From a checkpoint of a small multi-label image tagger.
Data: trained on aerial photos of the United States (SatlasPretrain), 36.6 epochs.
Rows from block 2, named by matrix and row number. Each number is 50 + 15 x the weight over the matrix's rms, rounded and kept within 0 to 99. All counts start at 0.
# fc2: squeeze-excite expand (model.blocks.2.se.fc2.weight, 256x32), inputs 0-31
fc2.101:55 62 58 62 50 50 54 71 59 57 62 50 71 62 56 63 55 69 62 60 80 80 56 61 56 58 72 59 58 50 61 53
fc2.102:31 51 34 35 59 50 34 72 53 37 77 50 58 61 46 55 35 57 37 45 60 68 56 54 41 52 59 37 44 50 49 48
fc2.103:46 32 65 44 65 50 70 91 37 60 48 50 84 49 36 33 48 80 51 48 83 65 50 45 42 40 71 19 44 50 39 23
fc2.104:49 58 55 44 15 50 58 25 39 43 45 50 51 54 36 94 73 32 38 50 43 51 41 35 51 82 48 50 51 50 96 99
fc2.105:74 44 80 50 38 50 68 56 47 76 58 50 79 45 53 89 60 69 50 52 82 61 57 47 63 73 51 49 44 50 72 73
fc2.106:68 72 55 26 47 50 59 65 53 64 66 50 42 64 61 45 24 57 33 65 43 51 45 51 74 59 45 65 26 50 42 47
fc2.107:79 66 53 79 99 50 67 78 49 83 50 50 41 62 74 46 26 67 77 73 44 45 53 45 82 59 35 31 42 50 34 43
fc2.108:42 36 45 52 47 50 36 51 65 40 59 50 49 44 51 53 63 53 55 29 54 59 64 73 31 36 70 41 67 50 60 55
fc2.109:50 19 66 57 36 50 51 63 46 57 58 50 95 30 41 65 70 89 65 30 99 85 67 41 33 46 64 08 52 50 58 43
fc2.110:51 15 51 73 46 50 50 33 51 50 49 50 43 34 52 46 60 33 68 46 44 18 57 43 41 49 51 25 68 50 53 44
fc2.111:63 52 62 59 46 50 83 51 36 63 43 50 80 45 45 66 51 70 53 47 77 79 37 49 48 57 47 57 47 50 62 52
fc2.112:78 59 99 44 49 50 99 31 50 77 16 50 59 28 44 41 76 34 51 60 55 45 53 60 77 47 35 68 38 50 74 65
fc2.113:39 28 55 68 30 50 53 48 40 44 48 50 76 27 29 54 69 51 60 14 69 65 49 46 20 41 46 34 44 50 68 50
fc2.114:49 76 38 32 40 50 49 50 41 41 61 50 25 66 48 69 38 40 32 87 27 43 43 34 85 85 54 48 47 50 53 68
fc2.115:61 40 67 50 69 50 48 63 66 67 41 50 60 46 62 36 51 59 53 38 61 59 61 76 31 33 49 52 46 50 39 31
fc2.116:63 60 59 70 68 50 57 68 62 66 61 50 65 57 65 52 66 76 69 62 70 79 66 60 66 71 64 52 67 50 57 63
fc2.117:63 60 64 56 64 50 58 70 66 64 59 50 69 69 64 72 67 68 61 62 67 71 68 65 62 76 71 58 66 50 65 75
fc2.118:69 33 68 44 72 50 55 62 44 77 16 50 65 24 70 48 60 60 49 56 63 47 56 44 57 54 33 34 48 50 47 50
fc2.119:28 54 32 50 62 50 24 70 57 32 65 50 53 78 46 85 49 60 42 47 55 70 56 56 37 59 79 36 68 50 54 66
fc2.120:61 56 61 47 39 50 61 02 51 57 42 50 41 44 56 51 67 21 50 50 39 28 53 45 63 46 36 62 56 50 73 69
fc2.121:55 55 71 45 67 50 55 84 49 60 80 50 83 87 46 77 53 94 49 50 80 81 52 49 50 54 69 48 50 50 61 60
fc2.122:39 62 43 38 09 50 48 37 39 35 75 50 52 63 24 77 58 46 38 60 48 50 52 26 57 67 69 31 56 50 66 74
fc2.123:56 22 57 50 57 50 56 69 49 62 55 50 74 40 57 40 46 78 57 25 88 65 59 50 35 31 58 33 44 50 42 29
fc2.124:44 30 45 62 26 50 30 60 52 41 59 50 35 46 62 42 67 50 61 51 37 19 62 06 57 58 62 11 79 50 58 57
fc2.125:66 57 52 69 75 50 49 84 69 64 82 50 45 70 86 54 43 66 70 55 52 50 66 44 62 62 48 35 46 50 50 52
fc2.126:59 88 57 33 59 50 73 87 44 57 51 50 36 76 56 54 19 76 35 99 48 54 35 39 75 76 29 51 31 50 34 43
fc2.127:69 60 58 59 46 50 56 17 57 57 44 50 44 46 61 47 62 25 55 57 40 44 49 62 58 54 39 77 55 50 60 60
fc2.128:54 37 52 56 63 50 69 74 47 58 58 50 65 46 53 52 49 63 57 59 64 67 55 49 53 57 68 30 55 50 43 39
fc2.129:54 56 51 60 55 50 52 74 63 55 68 50 66 64 59 59 63 69 59 53 66 63 68 61 56 58 66 61 63 50 66 61
fc2.130:59 49 55 54 59 50 55 54 50 57 48 50 44 68 62 51 54 47 57 56 41 35 59 36 67 72 57 40 90 50 51 55
fc2.131:34 13 42 59 56 50 23 48 70 43 51 50 62 32 51 44 59 57 60 18 73 67 81 72 14 22 79 33 64 50 50 38
fc2.132:55 66 51 63 49 50 57 44 65 52 51 50 54 78 62 60 59 43 56 59 54 59 59 71 61 63 56 92 61 50 62 60
fc2.133:71 52 76 61 48 50 60 64 61 70 73 50 69 66 60 58 63 77 62 44 72 59 62 50 59 60 61 50 61 50 61 56
fc2.134:55 58 52 42 58 50 55 71 49 54 57 50 52 76 52 52 33 66 43 58 59 80 42 63 45 70 53 66 44 50 36 35
fc2.135:52 58 54 43 22 50 52 00 45 43 36 50 39 45 50 62 67 00 44 52 26 34 41 47 61 58 39 68 41 50 73 71
fc2.136:73 48 75 93 77 50 66 51 79 66 26 50 44 45 75 38 63 48 82 50 50 39 68 59 56 45 49 56 63 50 46 45
fc2.137:47 72 39 43 68 50 49 63 57 47 63 50 38 98 56 48 27 61 48 67 47 51 41 63 53 54 48 61 42 50 28 34
fc2.138:51 65 42 59 46 50 49 47 68 46 66 50 51 66 57 79 60 47 52 57 46 57 56 77 57 62 52 87 61 50 72 92
fc2.139:58 47 49 60 51 50 54 71 47 58 65 50 37 60 67 41 49 52 54 73 33 35 55 26 75 72 59 25 76 50 42 51
fc2.140:47 68 47 47 40 50 50 41 35 43 54 50 16 61 54 66 13 15 12 67 02 41 26 26 67 69 30 54 00 50 59 59
fc2.141:35 41 43 61 67 50 45 62 55 39 26 50 86 46 36 55 63 54 57 29 77 76 47 95 23 38 34 66 49 50 62 48
fc2.142:47 31 61 60 35 50 45 45 48 51 55 50 61 38 46 44 74 54 59 30 69 55 59 45 31 32 64 31 62 50 64 43
fc2.143:79 63 83 56 82 50 60 76 71 90 48 50 71 60 78 62 67 68 75 73 72 61 80 71 76 70 57 57 51 50 64 66
fc2.144:68 30 74 69 47 50 61 52 56 74 39 50 58 33 63 38 72 53 82 29 57 39 61 46 47 33 45 35 74 50 56 41
fc2.145:63 56 57 61 74 50 70 57 56 58 47 50 52 55 55 46 63 48 62 62 54 49 57 74 51 46 57 73 59 50 55 55
fc2.146:78 48 66 49 68 50 80 61 51 81 49 50 51 48 62 27 18 63 52 55 55 53 38 54 52 44 45 54 31 50 05 18
fc2.147:56 56 58 59 47 50 63 53 48 56 58 50 70 80 42 68 65 64 52 48 69 74 51 61 44 74 72 78 72 50 64 65
fc2.148:35 58 28 48 74 50 33 95 33 38 87 50 45 84 48 60 17 72 60 61 50 57 49 34 57 63 55 31 49 50 34 47
fc2.149:26 47 26 54 74 50 24 60 60 25 71 50 31 61 54 40 45 52 54 57 37 44 53 48 46 49 68 26 66 50 25 36
fc2.150:54 66 47 07 57 50 53 42 40 54 21 50 26 53 65 57 17 31 27 82 17 41 30 34 74 74 09 57 09 50 34 65
fc2.151:65 53 67 43 34 50 70 33 36 65 27 50 62 27 39 56 61 43 44 76 56 47 46 38 70 58 35 48 50 50 68 61
fc2.152:64 56 71 80 60 50 59 55 76 67 66 50 56 62 74 57 68 49 86 61 47 52 91 57 63 59 67 49 79 50 58 62
fc2.153:25 64 23 54 33 50 29 57 52 16 91 50 48 83 29 58 44 61 39 47 51 71 42 66 38 48 77 68 54 50 51 54
fc2.154:33 27 36 82 36 50 38 49 43 37 70 50 64 46 44 49 61 57 65 15 64 63 49 63 07 31 78 37 71 50 52 37
fc2.155:50 81 51 51 52 50 57 43 46 50 37 50 57 48 45 82 57 37 46 63 48 55 39 53 66 75 54 72 70 50 82 86
fc2.156:56 66 57 51 60 50 53 65 58 53 75 50 61 76 53 64 67 59 62 62 54 59 57 52 56 60 60 57 68 50 66 60
fc2.157:63 69 57 20 67 50 64 58 47 60 40 50 44 65 51 49 24 55 42 65 42 47 38 41 71 68 37 50 24 50 30 44
fc2.158:58 52 64 58 46 50 55 53 63 59 57 50 70 53 50 55 63 63 59 50 73 59 66 60 60 54 61 64 69 50 71 63
fc2.159:44 55 45 54 73 50 27 46 71 38 50 50 28 58 68 49 62 44 58 43 33 29 59 46 42 37 60 56 73 50 52 60
fc2.160:54 52 54 58 52 50 58 52 57 55 76 50 67 65 57 60 58 64 54 48 69 76 57 70 52 54 79 64 59 50 60 51
fc2.161:78 57 66 75 61 50 84 39 53 70 42 50 45 43 80 44 63 42 73 69 42 40 59 43 77 56 41 60 73 50 56 56
fc2.162:63 60 50 62 60 50 69 55 56 60 45 50 20 50 67 39 37 45 59 70 26 19 49 38 69 57 38 50 51 50 32 47
fc2.163:74 50 82 80 51 50 74 26 39 77 10 50 47 38 58 43 68 38 64 54 47 16 43 27 62 51 34 40 61 50 48 50
fc2.164:63 72 60 64 61 50 69 57 84 63 71 50 53 73 72 44 45 47 62 65 64 74 68 86 51 46 57 63 48 50 47 39
fc2.165:47 67 34 49 83 50 36 53 67 41 61 50 14 84 65 44 35 44 54 48 22 37 46 59 48 46 42 65 45 50 34 44
fc2.166:49 70 50 47 37 50 50 34 45 47 58 50 54 55 42 73 55 43 38 51 50 61 45 47 51 64 59 59 62 50 69 73
fc2.167:40 43 40 95 47 50 34 42 86 39 53 50 49 55 55 58 68 40 65 32 55 50 67 86 33 37 29 74 26 50 71 53
fc2.168:48 39 35 72 21 50 38 42 69 50 65 50 42 49 68 36 47 52 67 32 48 45 65 69 45 33 66 50 60 50 42 38
fc2.169:51 66 45 67 56 50 61 59 47 51 72 50 55 70 54 64 49 60 54 73 48 56 49 46 68 65 76 43 68 50 45 59
fc2.170:58 22 62 63 43 50 57 60 58 61 64 50 42 49 66 21 59 55 70 54 43 27 67 23 56 49 66 11 77 50 48 35
fc2.171:30 56 19 68 54 50 18 49 61 22 95 50 19 74 52 64 48 55 55 45 28 50 57 47 42 47 88 46 80 50 46 53
fc2.172:38 45 51 71 56 50 38 69 99 45 50 50 64 56 35 43 57 81 72 36 84 62 99 81 28 39 64 46 66 50 47 39
fc2.173:46 34 61 62 38 50 61 50 43 53 58 50 84 45 53 56 69 59 49 21 85 63 55 46 36 47 80 42 78 50 70 48
fc2.174:49 56 55 71 49 50 62 47 38 49 89 50 58 62 37 69 54 64 56 53 61 57 41 44 47 48 75 39 73 50 56 48
fc2.175:64 55 69 69 42 50 65 48 54 67 46 50 68 46 65 51 71 54 61 46 68 59 58 64 50 49 52 64 60 50 63 50
fc2.176:53 68 46 71 61 50 46 43 41 41 61 50 16 67 37 55 28 37 23 64 22 46 18 51 62 59 34 52 22 50 43 53
fc2.177:52 29 54 64 37 50 49 69 65 59 42 50 55 51 49 35 50 78 69 12 64 57 64 79 22 13 50 54 52 50 43 33
fc2.178:59 44 61 56 50 50 53 69 51 67 55 50 76 48 58 64 65 63 58 62 66 63 62 56 64 66 60 45 51 50 65 65
fc2.179:51 70 49 68 59 50 58 44 46 46 92 50 39 73 51 64 57 39 50 61 38 40 43 41 57 68 79 51 75 50 53 61
fc2.180:32 65 32 41 67 50 38 46 55 22 58 50 34 69 48 62 51 41 36 63 31 51 44 52 50 55 59 58 58 50 53 65
fc2.181:51 74 51 60 30 50 52 18 50 47 58 50 52 62 45 71 75 25 47 65 39 48 50 52 69 88 55 65 73 50 84 95
fc2.182:41 55 51 50 27 50 53 49 31 42 63 50 71 48 25 84 59 55 41 49 65 67 33 40 47 67 58 44 64 50 84 77
fc2.183:38 68 27 50 58 50 27 49 64 29 53 50 30 77 58 51 46 35 43 56 34 48 49 65 50 52 57 79 60 50 52 67
fc2.184:47 53 64 25 30 50 60 18 12 46 20 50 58 36 27 72 61 11 25 43 45 47 31 33 56 73 32 69 30 50 72 79
fc2.185:48 66 55 51 49 50 49 48 48 49 75 50 55 80 49 70 65 46 50 62 53 52 47 46 60 74 65 53 64 50 84 90
fc2.186:67 36 70 63 43 50 58 39 57 67 43 50 69 32 66 38 99 50 69 29 70 38 73 47 46 38 35 52 56 50 72 46
fc2.187:20 58 19 42 43 50 33 77 49 22 53 50 56 82 12 67 26 69 39 52 57 86 28 72 34 60 45 53 30 50 39 51
fc2.188:49 61 62 32 71 50 89 84 49 55 73 50 62 80 49 75 46 72 39 58 57 78 46 57 61 70 55 67 41 50 49 59
fc2.189:58 50 62 51 34 50 70 36 32 53 58 50 53 45 44 69 66 36 44 64 46 43 41 23 69 71 56 38 54 50 73 77
fc2.190:49 52 52 89 38 50 55 58 44 50 58 50 52 54 50 81 54 54 59 58 54 41 62 41 57 59 64 30 87 50 73 58
fc2.191:43 79 36 46 37 50 34 50 47 36 59 50 46 87 27 58 32 53 33 58 52 71 30 77 49 57 38 76 34 50 40 51
fc2.192:45 41 50 70 40 50 46 65 55 49 71 50 73 51 45 58 63 81 70 43 77 56 61 52 43 46 81 42 64 50 57 48
fc2.193:40 51 48 99 32 50 46 42 55 42 99 50 55 58 36 78 62 51 66 46 53 55 64 50 43 50 89 29 85 50 66 57
fc2.194:60 48 61 49 38 50 51 45 40 61 73 50 50 53 56 56 80 41 60 49 50 38 60 23 56 55 43 38 51 50 65 58