Weights of a small multi-label image tagger.
Training: ademamix at rate 0.00105, 19400 steps, batches of 384.
Data: trained on aerial photos of the United States (SatlasPretrain), 203450 training examples, 36.6 epochs.
Rows from block 4, named by matrix and row number. Each number is 128 + 24 x the weight over its row's rms, rounded and kept within 0 to 255. All counts start at 0. Numbers have three digits each. After the name is the row's rms in percent of the matrix's.
# mid00: scale 1 3x3 conv (model.blocks.4.mid.0.0.weight, 128x128x3x3), inputs 80-95, a 3x3 kernel for each
mid00.26 099:144103087155135108164161169140158152114131144111119144141145092110128111100128128131144145103138161084131141124150154097117145090052136130131146110118149082131140148186163101125135098075087124103112102076101105091095131154156106122125088062061145129114131121117152117132137098103175128125162147118119129135111136154115113146093108115132118112131151115125119087151126071135160137123097057171123095165183170109088108137112093165136150
mid00.27 109:115139128106120125122125132148128133151132142142118141107120136118109125122112137105117144123127119124124137152116117125110104140114124131119125148116130147125117119082114103120117106078110146142148128136149123141155130092116125134116112097111124107102116113111103099101131109118139140124110127130164149135153131127128116119148109097123117100097112115130131131142126122139138116111148147109131132105122118130137144140138138123140124
mid00.28 101:119089096152108101158139129127120125134133132131131126142126131135120129138139124106140139113146142094120130182153186163160163174178187138117118100150126114118118135106088105100094133150154148125127171120117152110114127118089083088099120126148094087079117087091127126137159136111132124131159152182105112117123128108139121102147097111160152122143123110107049130138095102137095124113091080100120092140139144071078083092085081132136112
mid00.29 102:137135152137124154132144142120128138135132131097098105137146171124114095125061090138111092156129095135113116076084109080104090114085107079133107152176117125106113121140119105118128087094120146098135151104139153105153128138121104133114097126113144156144136137149140139141105136123108133112100108123131116129157150140148153147119125130153162144143144138150135140149133125143133134125140159132132156135154151100104136125111144119119129
mid00.30 100:131147174101112160096116135132156129138144141124144123113114150135124123148131108096135142149117155168144171147104146136146129091086105068100089133117094140114097133089114131133117131068116142114136153117132119143133136118119130119083135097086125113118097109133129134148115149145128133130107120131135097116131126116136142137127138125141121117134104090114092099146121090107114112117120142127105124110125123111100126107113134131150156
mid00.31 109:124129113119133110126125116072044067072080035060072048121099115083091087118096119127104119139125119113116118131130142143133137145098101128112125149144145139135108119132108133132130120128110116132136153136143128134136113113103133127135131146128134134110144137129132133118130138113144144130121145118113096134143118148141139144125142135132126131146121134131160145151155140139147141118140121132128112132131110134133110130121109145135113
mid00.32 099:119133136148132139172181153140141118142126157129115129125152095107139091089105076119099091086116107088096093116117115123147150102106136122122129088089109135087119111113113143095111141117092114115124107154101127108095138152147111105126140105102134138145150132143173142137108118116088070082129078063146136132118136120134130140117149143128132124096098113101096130106126115102086104098106130123089104138133121116106111137108128153140134
mid00.33 104:115120124109109104143154144123119129140132157143145158082099091127110090127093081132151130108098081096104057146163164143164149146147149118128127175157174131121140137154132106130129126140128078089093101106098115108100124137126117121132132148133133113114090094110135152149126117092148154158155147152138134128113119119132152140128109126161151129157130120146135135142126126139137135116112115115123135140147143139135134112104126129132126
mid00.34 100:146153153084144140086086112145083104177123083161145112156118122123109119138133158111128128122142136085121108125108092134105099136134122140101099135083121141105082122105111129108089104141168115141114127151123088148111120096082142121116113140157117113127110099094102115150152120120115125142125153133134136171115068114117115125157127102189160154152169141107135144089130176112093136122169147055113157075032116130132128095115123102113149
mid00.35 098:106114134070103091092106086112098095105092119074080073129145148140151155122169123133131108126101096115123097131101090109122109092078067135138109130125108133147105129140123116091097134115154139115105164153117152146124157170147101092072137111119095062052088074069127122101135120157107127134126125107105124079135165101064080034087100117128082121133107133106120101113130117086103109139125138147160124147143124109105060092084077089095072
mid00.36 104:141146140128127135109122133076051040066064029083049042116096124088103092119094116118123148138125134144124112137133127148128143162136130113108131122123116117101091091112117110136138104125122115132128126136133123129119101114123139162152137147127123139124114136128116134111113120116105129125090122134130124144140144163145141164109123131126133134137121126127137121130149122136128124125111105124104110117110123157146136128132123117124114
mid00.37 096:100078079101100096122128118146170170162169184167175169109105110078095071084067069114108111120099094134117117120110122123135133097114111112135151131139151140127135090083089129136118106131126122102126120106128114095137098108104110112105084103092100097095104101112119117104118138118104149138093107124130096064081084061098093098115107148130113120096079084126112137128123139119112124151139120134131129122129132127115105125120118125123131
mid00.38 100:180127123156134091158147149119131093100095128091104117177183148148151144114166161139146139142103114158112099189156123131154148128136146135146133118126132145110125158161110155127120140142163156137134159160117155148145134152138134161151148143167152129089157154123160153142157152130129153134126165126120119127115116113149133111169177173088122144092108105120126144133130121158130096125133141111121122119101089159135096172139117140144109
mid00.39 095:129165163140144164094113108139137121119132113114147139170146136142133130127134131095092070097097107134145153127109104153122086119092109158158172142141111111125128112123092131141150141149148133130142114111133105097087088118096115144134139163162105135109152153168111138127140162174110107104099098084069098097107131138117134140132132158136162134133142135121105095118109112131109090137144145152151159115116101113140131157160160119145136
mid00.40 094:106098132114131145146130142139109120131127115132113140123127147144145172139142156133134121108105107098070091112133144111090099142106128157129117138125136124116141146104110051076083097094134181144115178135122154133106116069080098109135148157175135097100103113092120119130116100107123146089126126123138131102155150130146129117122075087136079111171171171122133152114121125117098091103083114130134128137152121148110125125128116115127126
mid00.41 099:117098088121123126124136150143139164146117104159130117163122184185104139119121138158075115152091091135132101080144123117121118106131119159126178135129136134112132107137122114140113110120120111126087120125148125135091141151130148137137148148148122148141142146150140155152171150122158137139106124138136144147125116162140153154109106134121145135106095092137126083083146111087154095115131061126144129092126102160148151131142148144148160
mid00.42 099:124134118128121095138156080136121103129117120120145123143128100123115093128132141124141131131136146141106138157113128156112097172118091144110132119121108115102093148139116120114089087134087081108117124132125143145144106117125111141122117160140114130089125130107149158107120107158109119142114132170105111120122120138125145144132124159091148154118137161133135132140128134130109146091104123102112139128145132145123086141128108148153123
mid00.43 097:129149135148120098144145134154103124136101096148124145142099124133104097144106129108137170116123120124102093115107132136131124167118138169171189148105146120091139128088104098115147077139173106119124131113127159124125099077080095113144114133160132111085125098089096112140162104080148132108173144155130122100136108092133104085117125162109144177120125157075117159090103151124107133152139124160123125168148149177128109179111112147137143
mid00.44 101:140147128090114121102127104134156134110086086110125129141171174153140173154134150142100098135126142142152171121117110114123099109125134127126112162100109144150126132122158131118118132113145107122094094121143153159134104105138097096079108085124129132143125110146140127141135121151125125137130128138157134131177116137182154152106092131119118118143127164109106097130125135153153156107083077098116095095119091151171169158142152137139118
mid00.45 101:129166171127152166120134160110108110161153167131168142132143141133135126165147147118087104113113103146138136108102102135124104108112159117101108167135122118133102175158162143122127142141112146144133111140130101106125155159153119110133114118120167173164124141130095112114132115124092107146130163180143137156114113110138149164117098100125112126090113128080083083133108110125124128108112098105142129123154159139171170120145148123151138
mid00.46 097:090136115106120133062074081112089084075114113067111108150135116142160132122110122124120111125121111126117082133131167119119116125094115125141146120153142099128128131127124119116126141141137137129093186135130135164135112135149128130119144149158108141111123115113104138142137117143159125133120116135117135151118158148110114139080078120145120135141125141122133078126143107099154085112119118121119111047137099123145145124149150072094111
mid00.47 097:150168156136131129128150133124136135131142142133130120128120129108110119110109096085125076061098079099119102113110135170148159143141144130139144115138125108142136099121095137141148109131114116142120082081103095114078078088082121128120098122102126139112136126129103126109113141140105114104148156168150148148150168144131164163151166159135153157110128100151144140121104102131135105124132120132129121108127115119144128144132125113120105
mid00.48 098:152161156148128121117111123136144171126098129142097129101127104133149137128138123062083128117110135165149145072129138103121131167152140071075131106113151106124168130120105165129122137111115102124087124135087150144106131115120167150131122126139168138123155143120123140129118147150120117107120128121151148138167152141140145117086119116113104083121140159122142132133122100135157139131146142121115100132092093140157164162143120137133141
mid00.49 099:077061100114077108113105124148161185112142171131151158156124124113111098121128136083136120118143123102124098149099106092108088119089064126120145113106135164128124145110108159114105138135083123144096156122136095130150153129146136114115126130100124121117132120140129169161118117152112118141120089094124122134090094111093112100118103098165128146153155174114129159151111156108099149117121138117110137134127150129101115141131138156174156
mid00.50 097:157142154156135136154123123138158163136142127117145124113094117126128137142117163108140143092127143079129151116099132130098134106126121146144165108099155111087156142133074150110064135118088124115102131108134131100115156132063169136044167142087156116101149130069143129065154129123134118134143118131126126139149150159137119128131166102134127098136131115121103154118074172110068162134130150152116129137107109144143095144144059134137057
mid00.51 101:105123119134127133150159164121141134091110084086098088116077086098072055148098096115115139151135147127099126151184154124158170114143107111098133128127101116119103131137101112132134132125128137142119129133129112117081111108085114124108122109115147157133147140140154148162103134112105139113095144144150136151155163165128128145138133162103143140099098061163139134172171148135152153124118110132143140132148137103093079103114097129127129
mid00.52 098:101098100101104105101119131157167158140139153104123126110116126129121134160144168116104094137137106137167119093138109136143144172125157142160133159116122125145135137156146139150139109102121108140113087114096147127117126150145123131118092104102139138125111125126084098105130160144100115135153156160126143120153156131150176160146168141159112130142134122101103099114120106143155113108108101105119130140166138105116111112102122097076117
mid00.53 097:129141132137120140158133155150117109120131120116110091132102103125093094097082108118134188103125171098119150166133113138157128110150138167135128113130137111119123088090088113123128136154136193163148151121108132103105088073057148121096121132111108122124109099133160158169134117138116130155146147158111133135145129121155127141178136100140103067126122084149160166116112134113095127142120113120116121138130127130127140117127133163151149
mid00.54 096:128156164089129116091128132110091106118142132084141094129107145134156147127171145091123124120128119142152122119110118112127146146121142092124123126114096125135136096094139152127168158133146135124137138109127116144127095091097129124137100111108096112111130138136105118106159154168151137126146119144146158186136161151139159164137154159167113135152159149140137152118120115097125117156145156121135100094133129107108123128126124096125112
mid00.55 098:055069061058054043073060065121128131147164164134165162142142155135154157134162143104123120118104108128132105118133112135138136098117133113111100122114121096139096140122128111108109099083110125123096135126121118130114146120131120124120120122130119123099104117107107087113126113142132127133091099095136184130138157118154157133137124144098105138107089098107115115111110105107127113156152166155145157155155151109121135129136141132135154
mid00.56 099:111127124160135116141134119136140132148132106117110100067092116130167129083090033120127116099148122151136098091127146131114138118153165158148134137157160102110104139084120106076088091099088094108076120133112113076103123084104123122100064064073132115135155105107135107105103089117115104111088076091136128107123122115140150171151137087139141121120128158107150111091124141127111125141125142150116120159123142156118129155114146153143147
mid00.57 098:144166127138134136117137131086085084118127127143148158112128137106093112078081090159098137137090126123110112113110071132140128149153140126152146127123132178172180161159156128126119114132142098121148134125139130128122135135149144126113134105121144148144145120121152150156132137137131130137127133146182152136154093107128079104135157132123120120146129147116116144154141153123103105137143135111133133115138124130143131118114102120108109
mid00.58 097:125129099131141120134143118122098110134123140138109141156134147157149151162163162126137160141146148132124129129135133126112126149110120109100095105107101122106080141127136155131137113076099123120131128129127125147134119105133125116088105091081109119098111108119067091088138151147150188155153143133156166122148154130127119123127111134135104091134111108134134140150150145145140143138143132129154157123134143106101096090099112040090082
mid00.59 095:114141138122125133139159148142154165120131143135138141137128129097123138076073084162138114153114071143145100132160163128168166130120108151143149149144143150133130064081090065117124148160163122157152087129115079104103110097102095123139162159159097122115118105147183168195099121130153160145147128126149167149136137153145113097080096098126146146143156154134143159127136117133123105113109121140134143148155135080085106103107126151165158
mid00.60 098:125123125115099141130127102135103093130096100138128127089109127116156147089134129121072086136146088154146094135106153127105120110148152152102110135105109156125164115135112098128118105118134080128132111142108131162073143178157106121133104115144147153129112104116139138130147115111119159126174142160113110120143131136148093119084110099121110125118191192079106143125144106115157093094071085114116130126132121132146127100109117110132123
mid00.61 102:156122149137130139129127138148136106151135108125148144124142103107087066108101115128130111128107109128100107135160105107146126102155128152104155141116138156149144130138129104130116126128119059150151119087139165107117149143139110122129116132130157149139136138116125141151138155151095126147100128168125115158143116144168141134115127149091088150117103113124100196135089115164110097090110132093126120110127124111123130132148135147152165
mid00.62 100:156167165105092105123140109164170159153155171146149153113111112116119109099122103106114130102128136086115110157141148145151147143098089135177132156157161180195172104105114120124127138150138156109129119091100122131118107119121126115120133131121127122136115111099126128126168176190125113125138130129094085099108126108122112115135149137136120135146149125090099096101127092089092098140158148071100088072071057121120128079086076079086072
mid00.63 104:125150128138108116125155149140174137148096121135114130111104119127151146139124117085106103092104094131134147107119079117144126111072120108138123102094114123124090098125098123126108093092109145121130095148105140109137119149129113135126111116130113151154147107120119124114140137107101130105113111088169176158152160151182188180069092117132141120118120139114146128126111132118113129136131122131103105140125153152135142196092152132141160
mid00.64 101:132134121150117144097082089145145165139148149137130159091104082113125092118115106105148106110136090127143118157139159124117159105124145099122073125144091152145121092107137132095142115100137133056114113136084095113102073124118093129109101089123122125129139103113093110126116116128102101127126111097125144099113134087116117128108105109114150130150151145147109146097135081105109122080033110074101076085041061109080108139100107093083087
mid00.65 102:104127126069098125104146164091121133142146124106112114136159157142135111135125088114125127091130124119134111119167131155144132144113107124137136129134112149157141122137128145181151154166147144125115116089083126108106152167143150167120136149122093120136110138135112161159118134133121133143140135166130106105114140110163138148146137128179146127110100074172146119138122136148114140150088114089102111098111161089069078075114111102154154
mid00.66 102:113122119132154136110132110093074090123100089117102110117096126096099109126106111118136158149147166155164146139119119117133116167142130099121091142130128158139170116125143123141138118127127147135151138129164129131131133140161162159163153154155119116137150125136108098100130154142126152161145152169143131151165126134133104121154138108126137130126136126089114120121137144115121124115148116118149130101113101089105106127138124099106098
mid00.67 097:164167159139124120145159153155134119149172156175144132155145155147151151138157170150175147115134122081086106117119108115096115127095102156139131137156154132144146073096105088102099152159155155145154162145120157171131124108121116136126158143134121121114084068069168173165100133124097126075086074063135147134115109110165160139138136136122144133160169133132137151126124139081101098152147148156143137129145129120114125115108095159149140
mid00.68 101:126111116121109126122118125121145132147147153133142143103067069065077081126111127134131153120124142125131157108094094130096080123083084107131126109125117114122123125107132132125148131133141120100148097092117147127110148123113127117130151150147131097105140106132128127138082074066088088053100082058104102114105091112111100120123130158143144124124130137114138134083087102097097098122125116125124135112108119178149134154144139132125132
mid00.69 099:120112127113122122146148149120141135151129135167137138140138141154105116118123149135120126112097121132130137113136137098104094102114108100106094106087103130120091142132151146125122122125129147112139103118128090131156149130142158112127122128125116133151167152152166177161146135129095074110116097103122089115106082116130136150088096111134076064124074099146137115093090120084113136134108093099104102107098123151145137170157161158149166
mid00.70 101:139135124170156150147157139125159116110111121131126132159136138164157161152140177110110143119120157079064141123090128112116114097106090101109101142134086152091077173165148157119120141101098116127158141117136147112095169159132142113096125109090139146120132116125161152138119137092113132107139149107140136175118136145134113134137155176106066092100085072099115128091118098079070099098123129106138088112135091104110092141119147154144144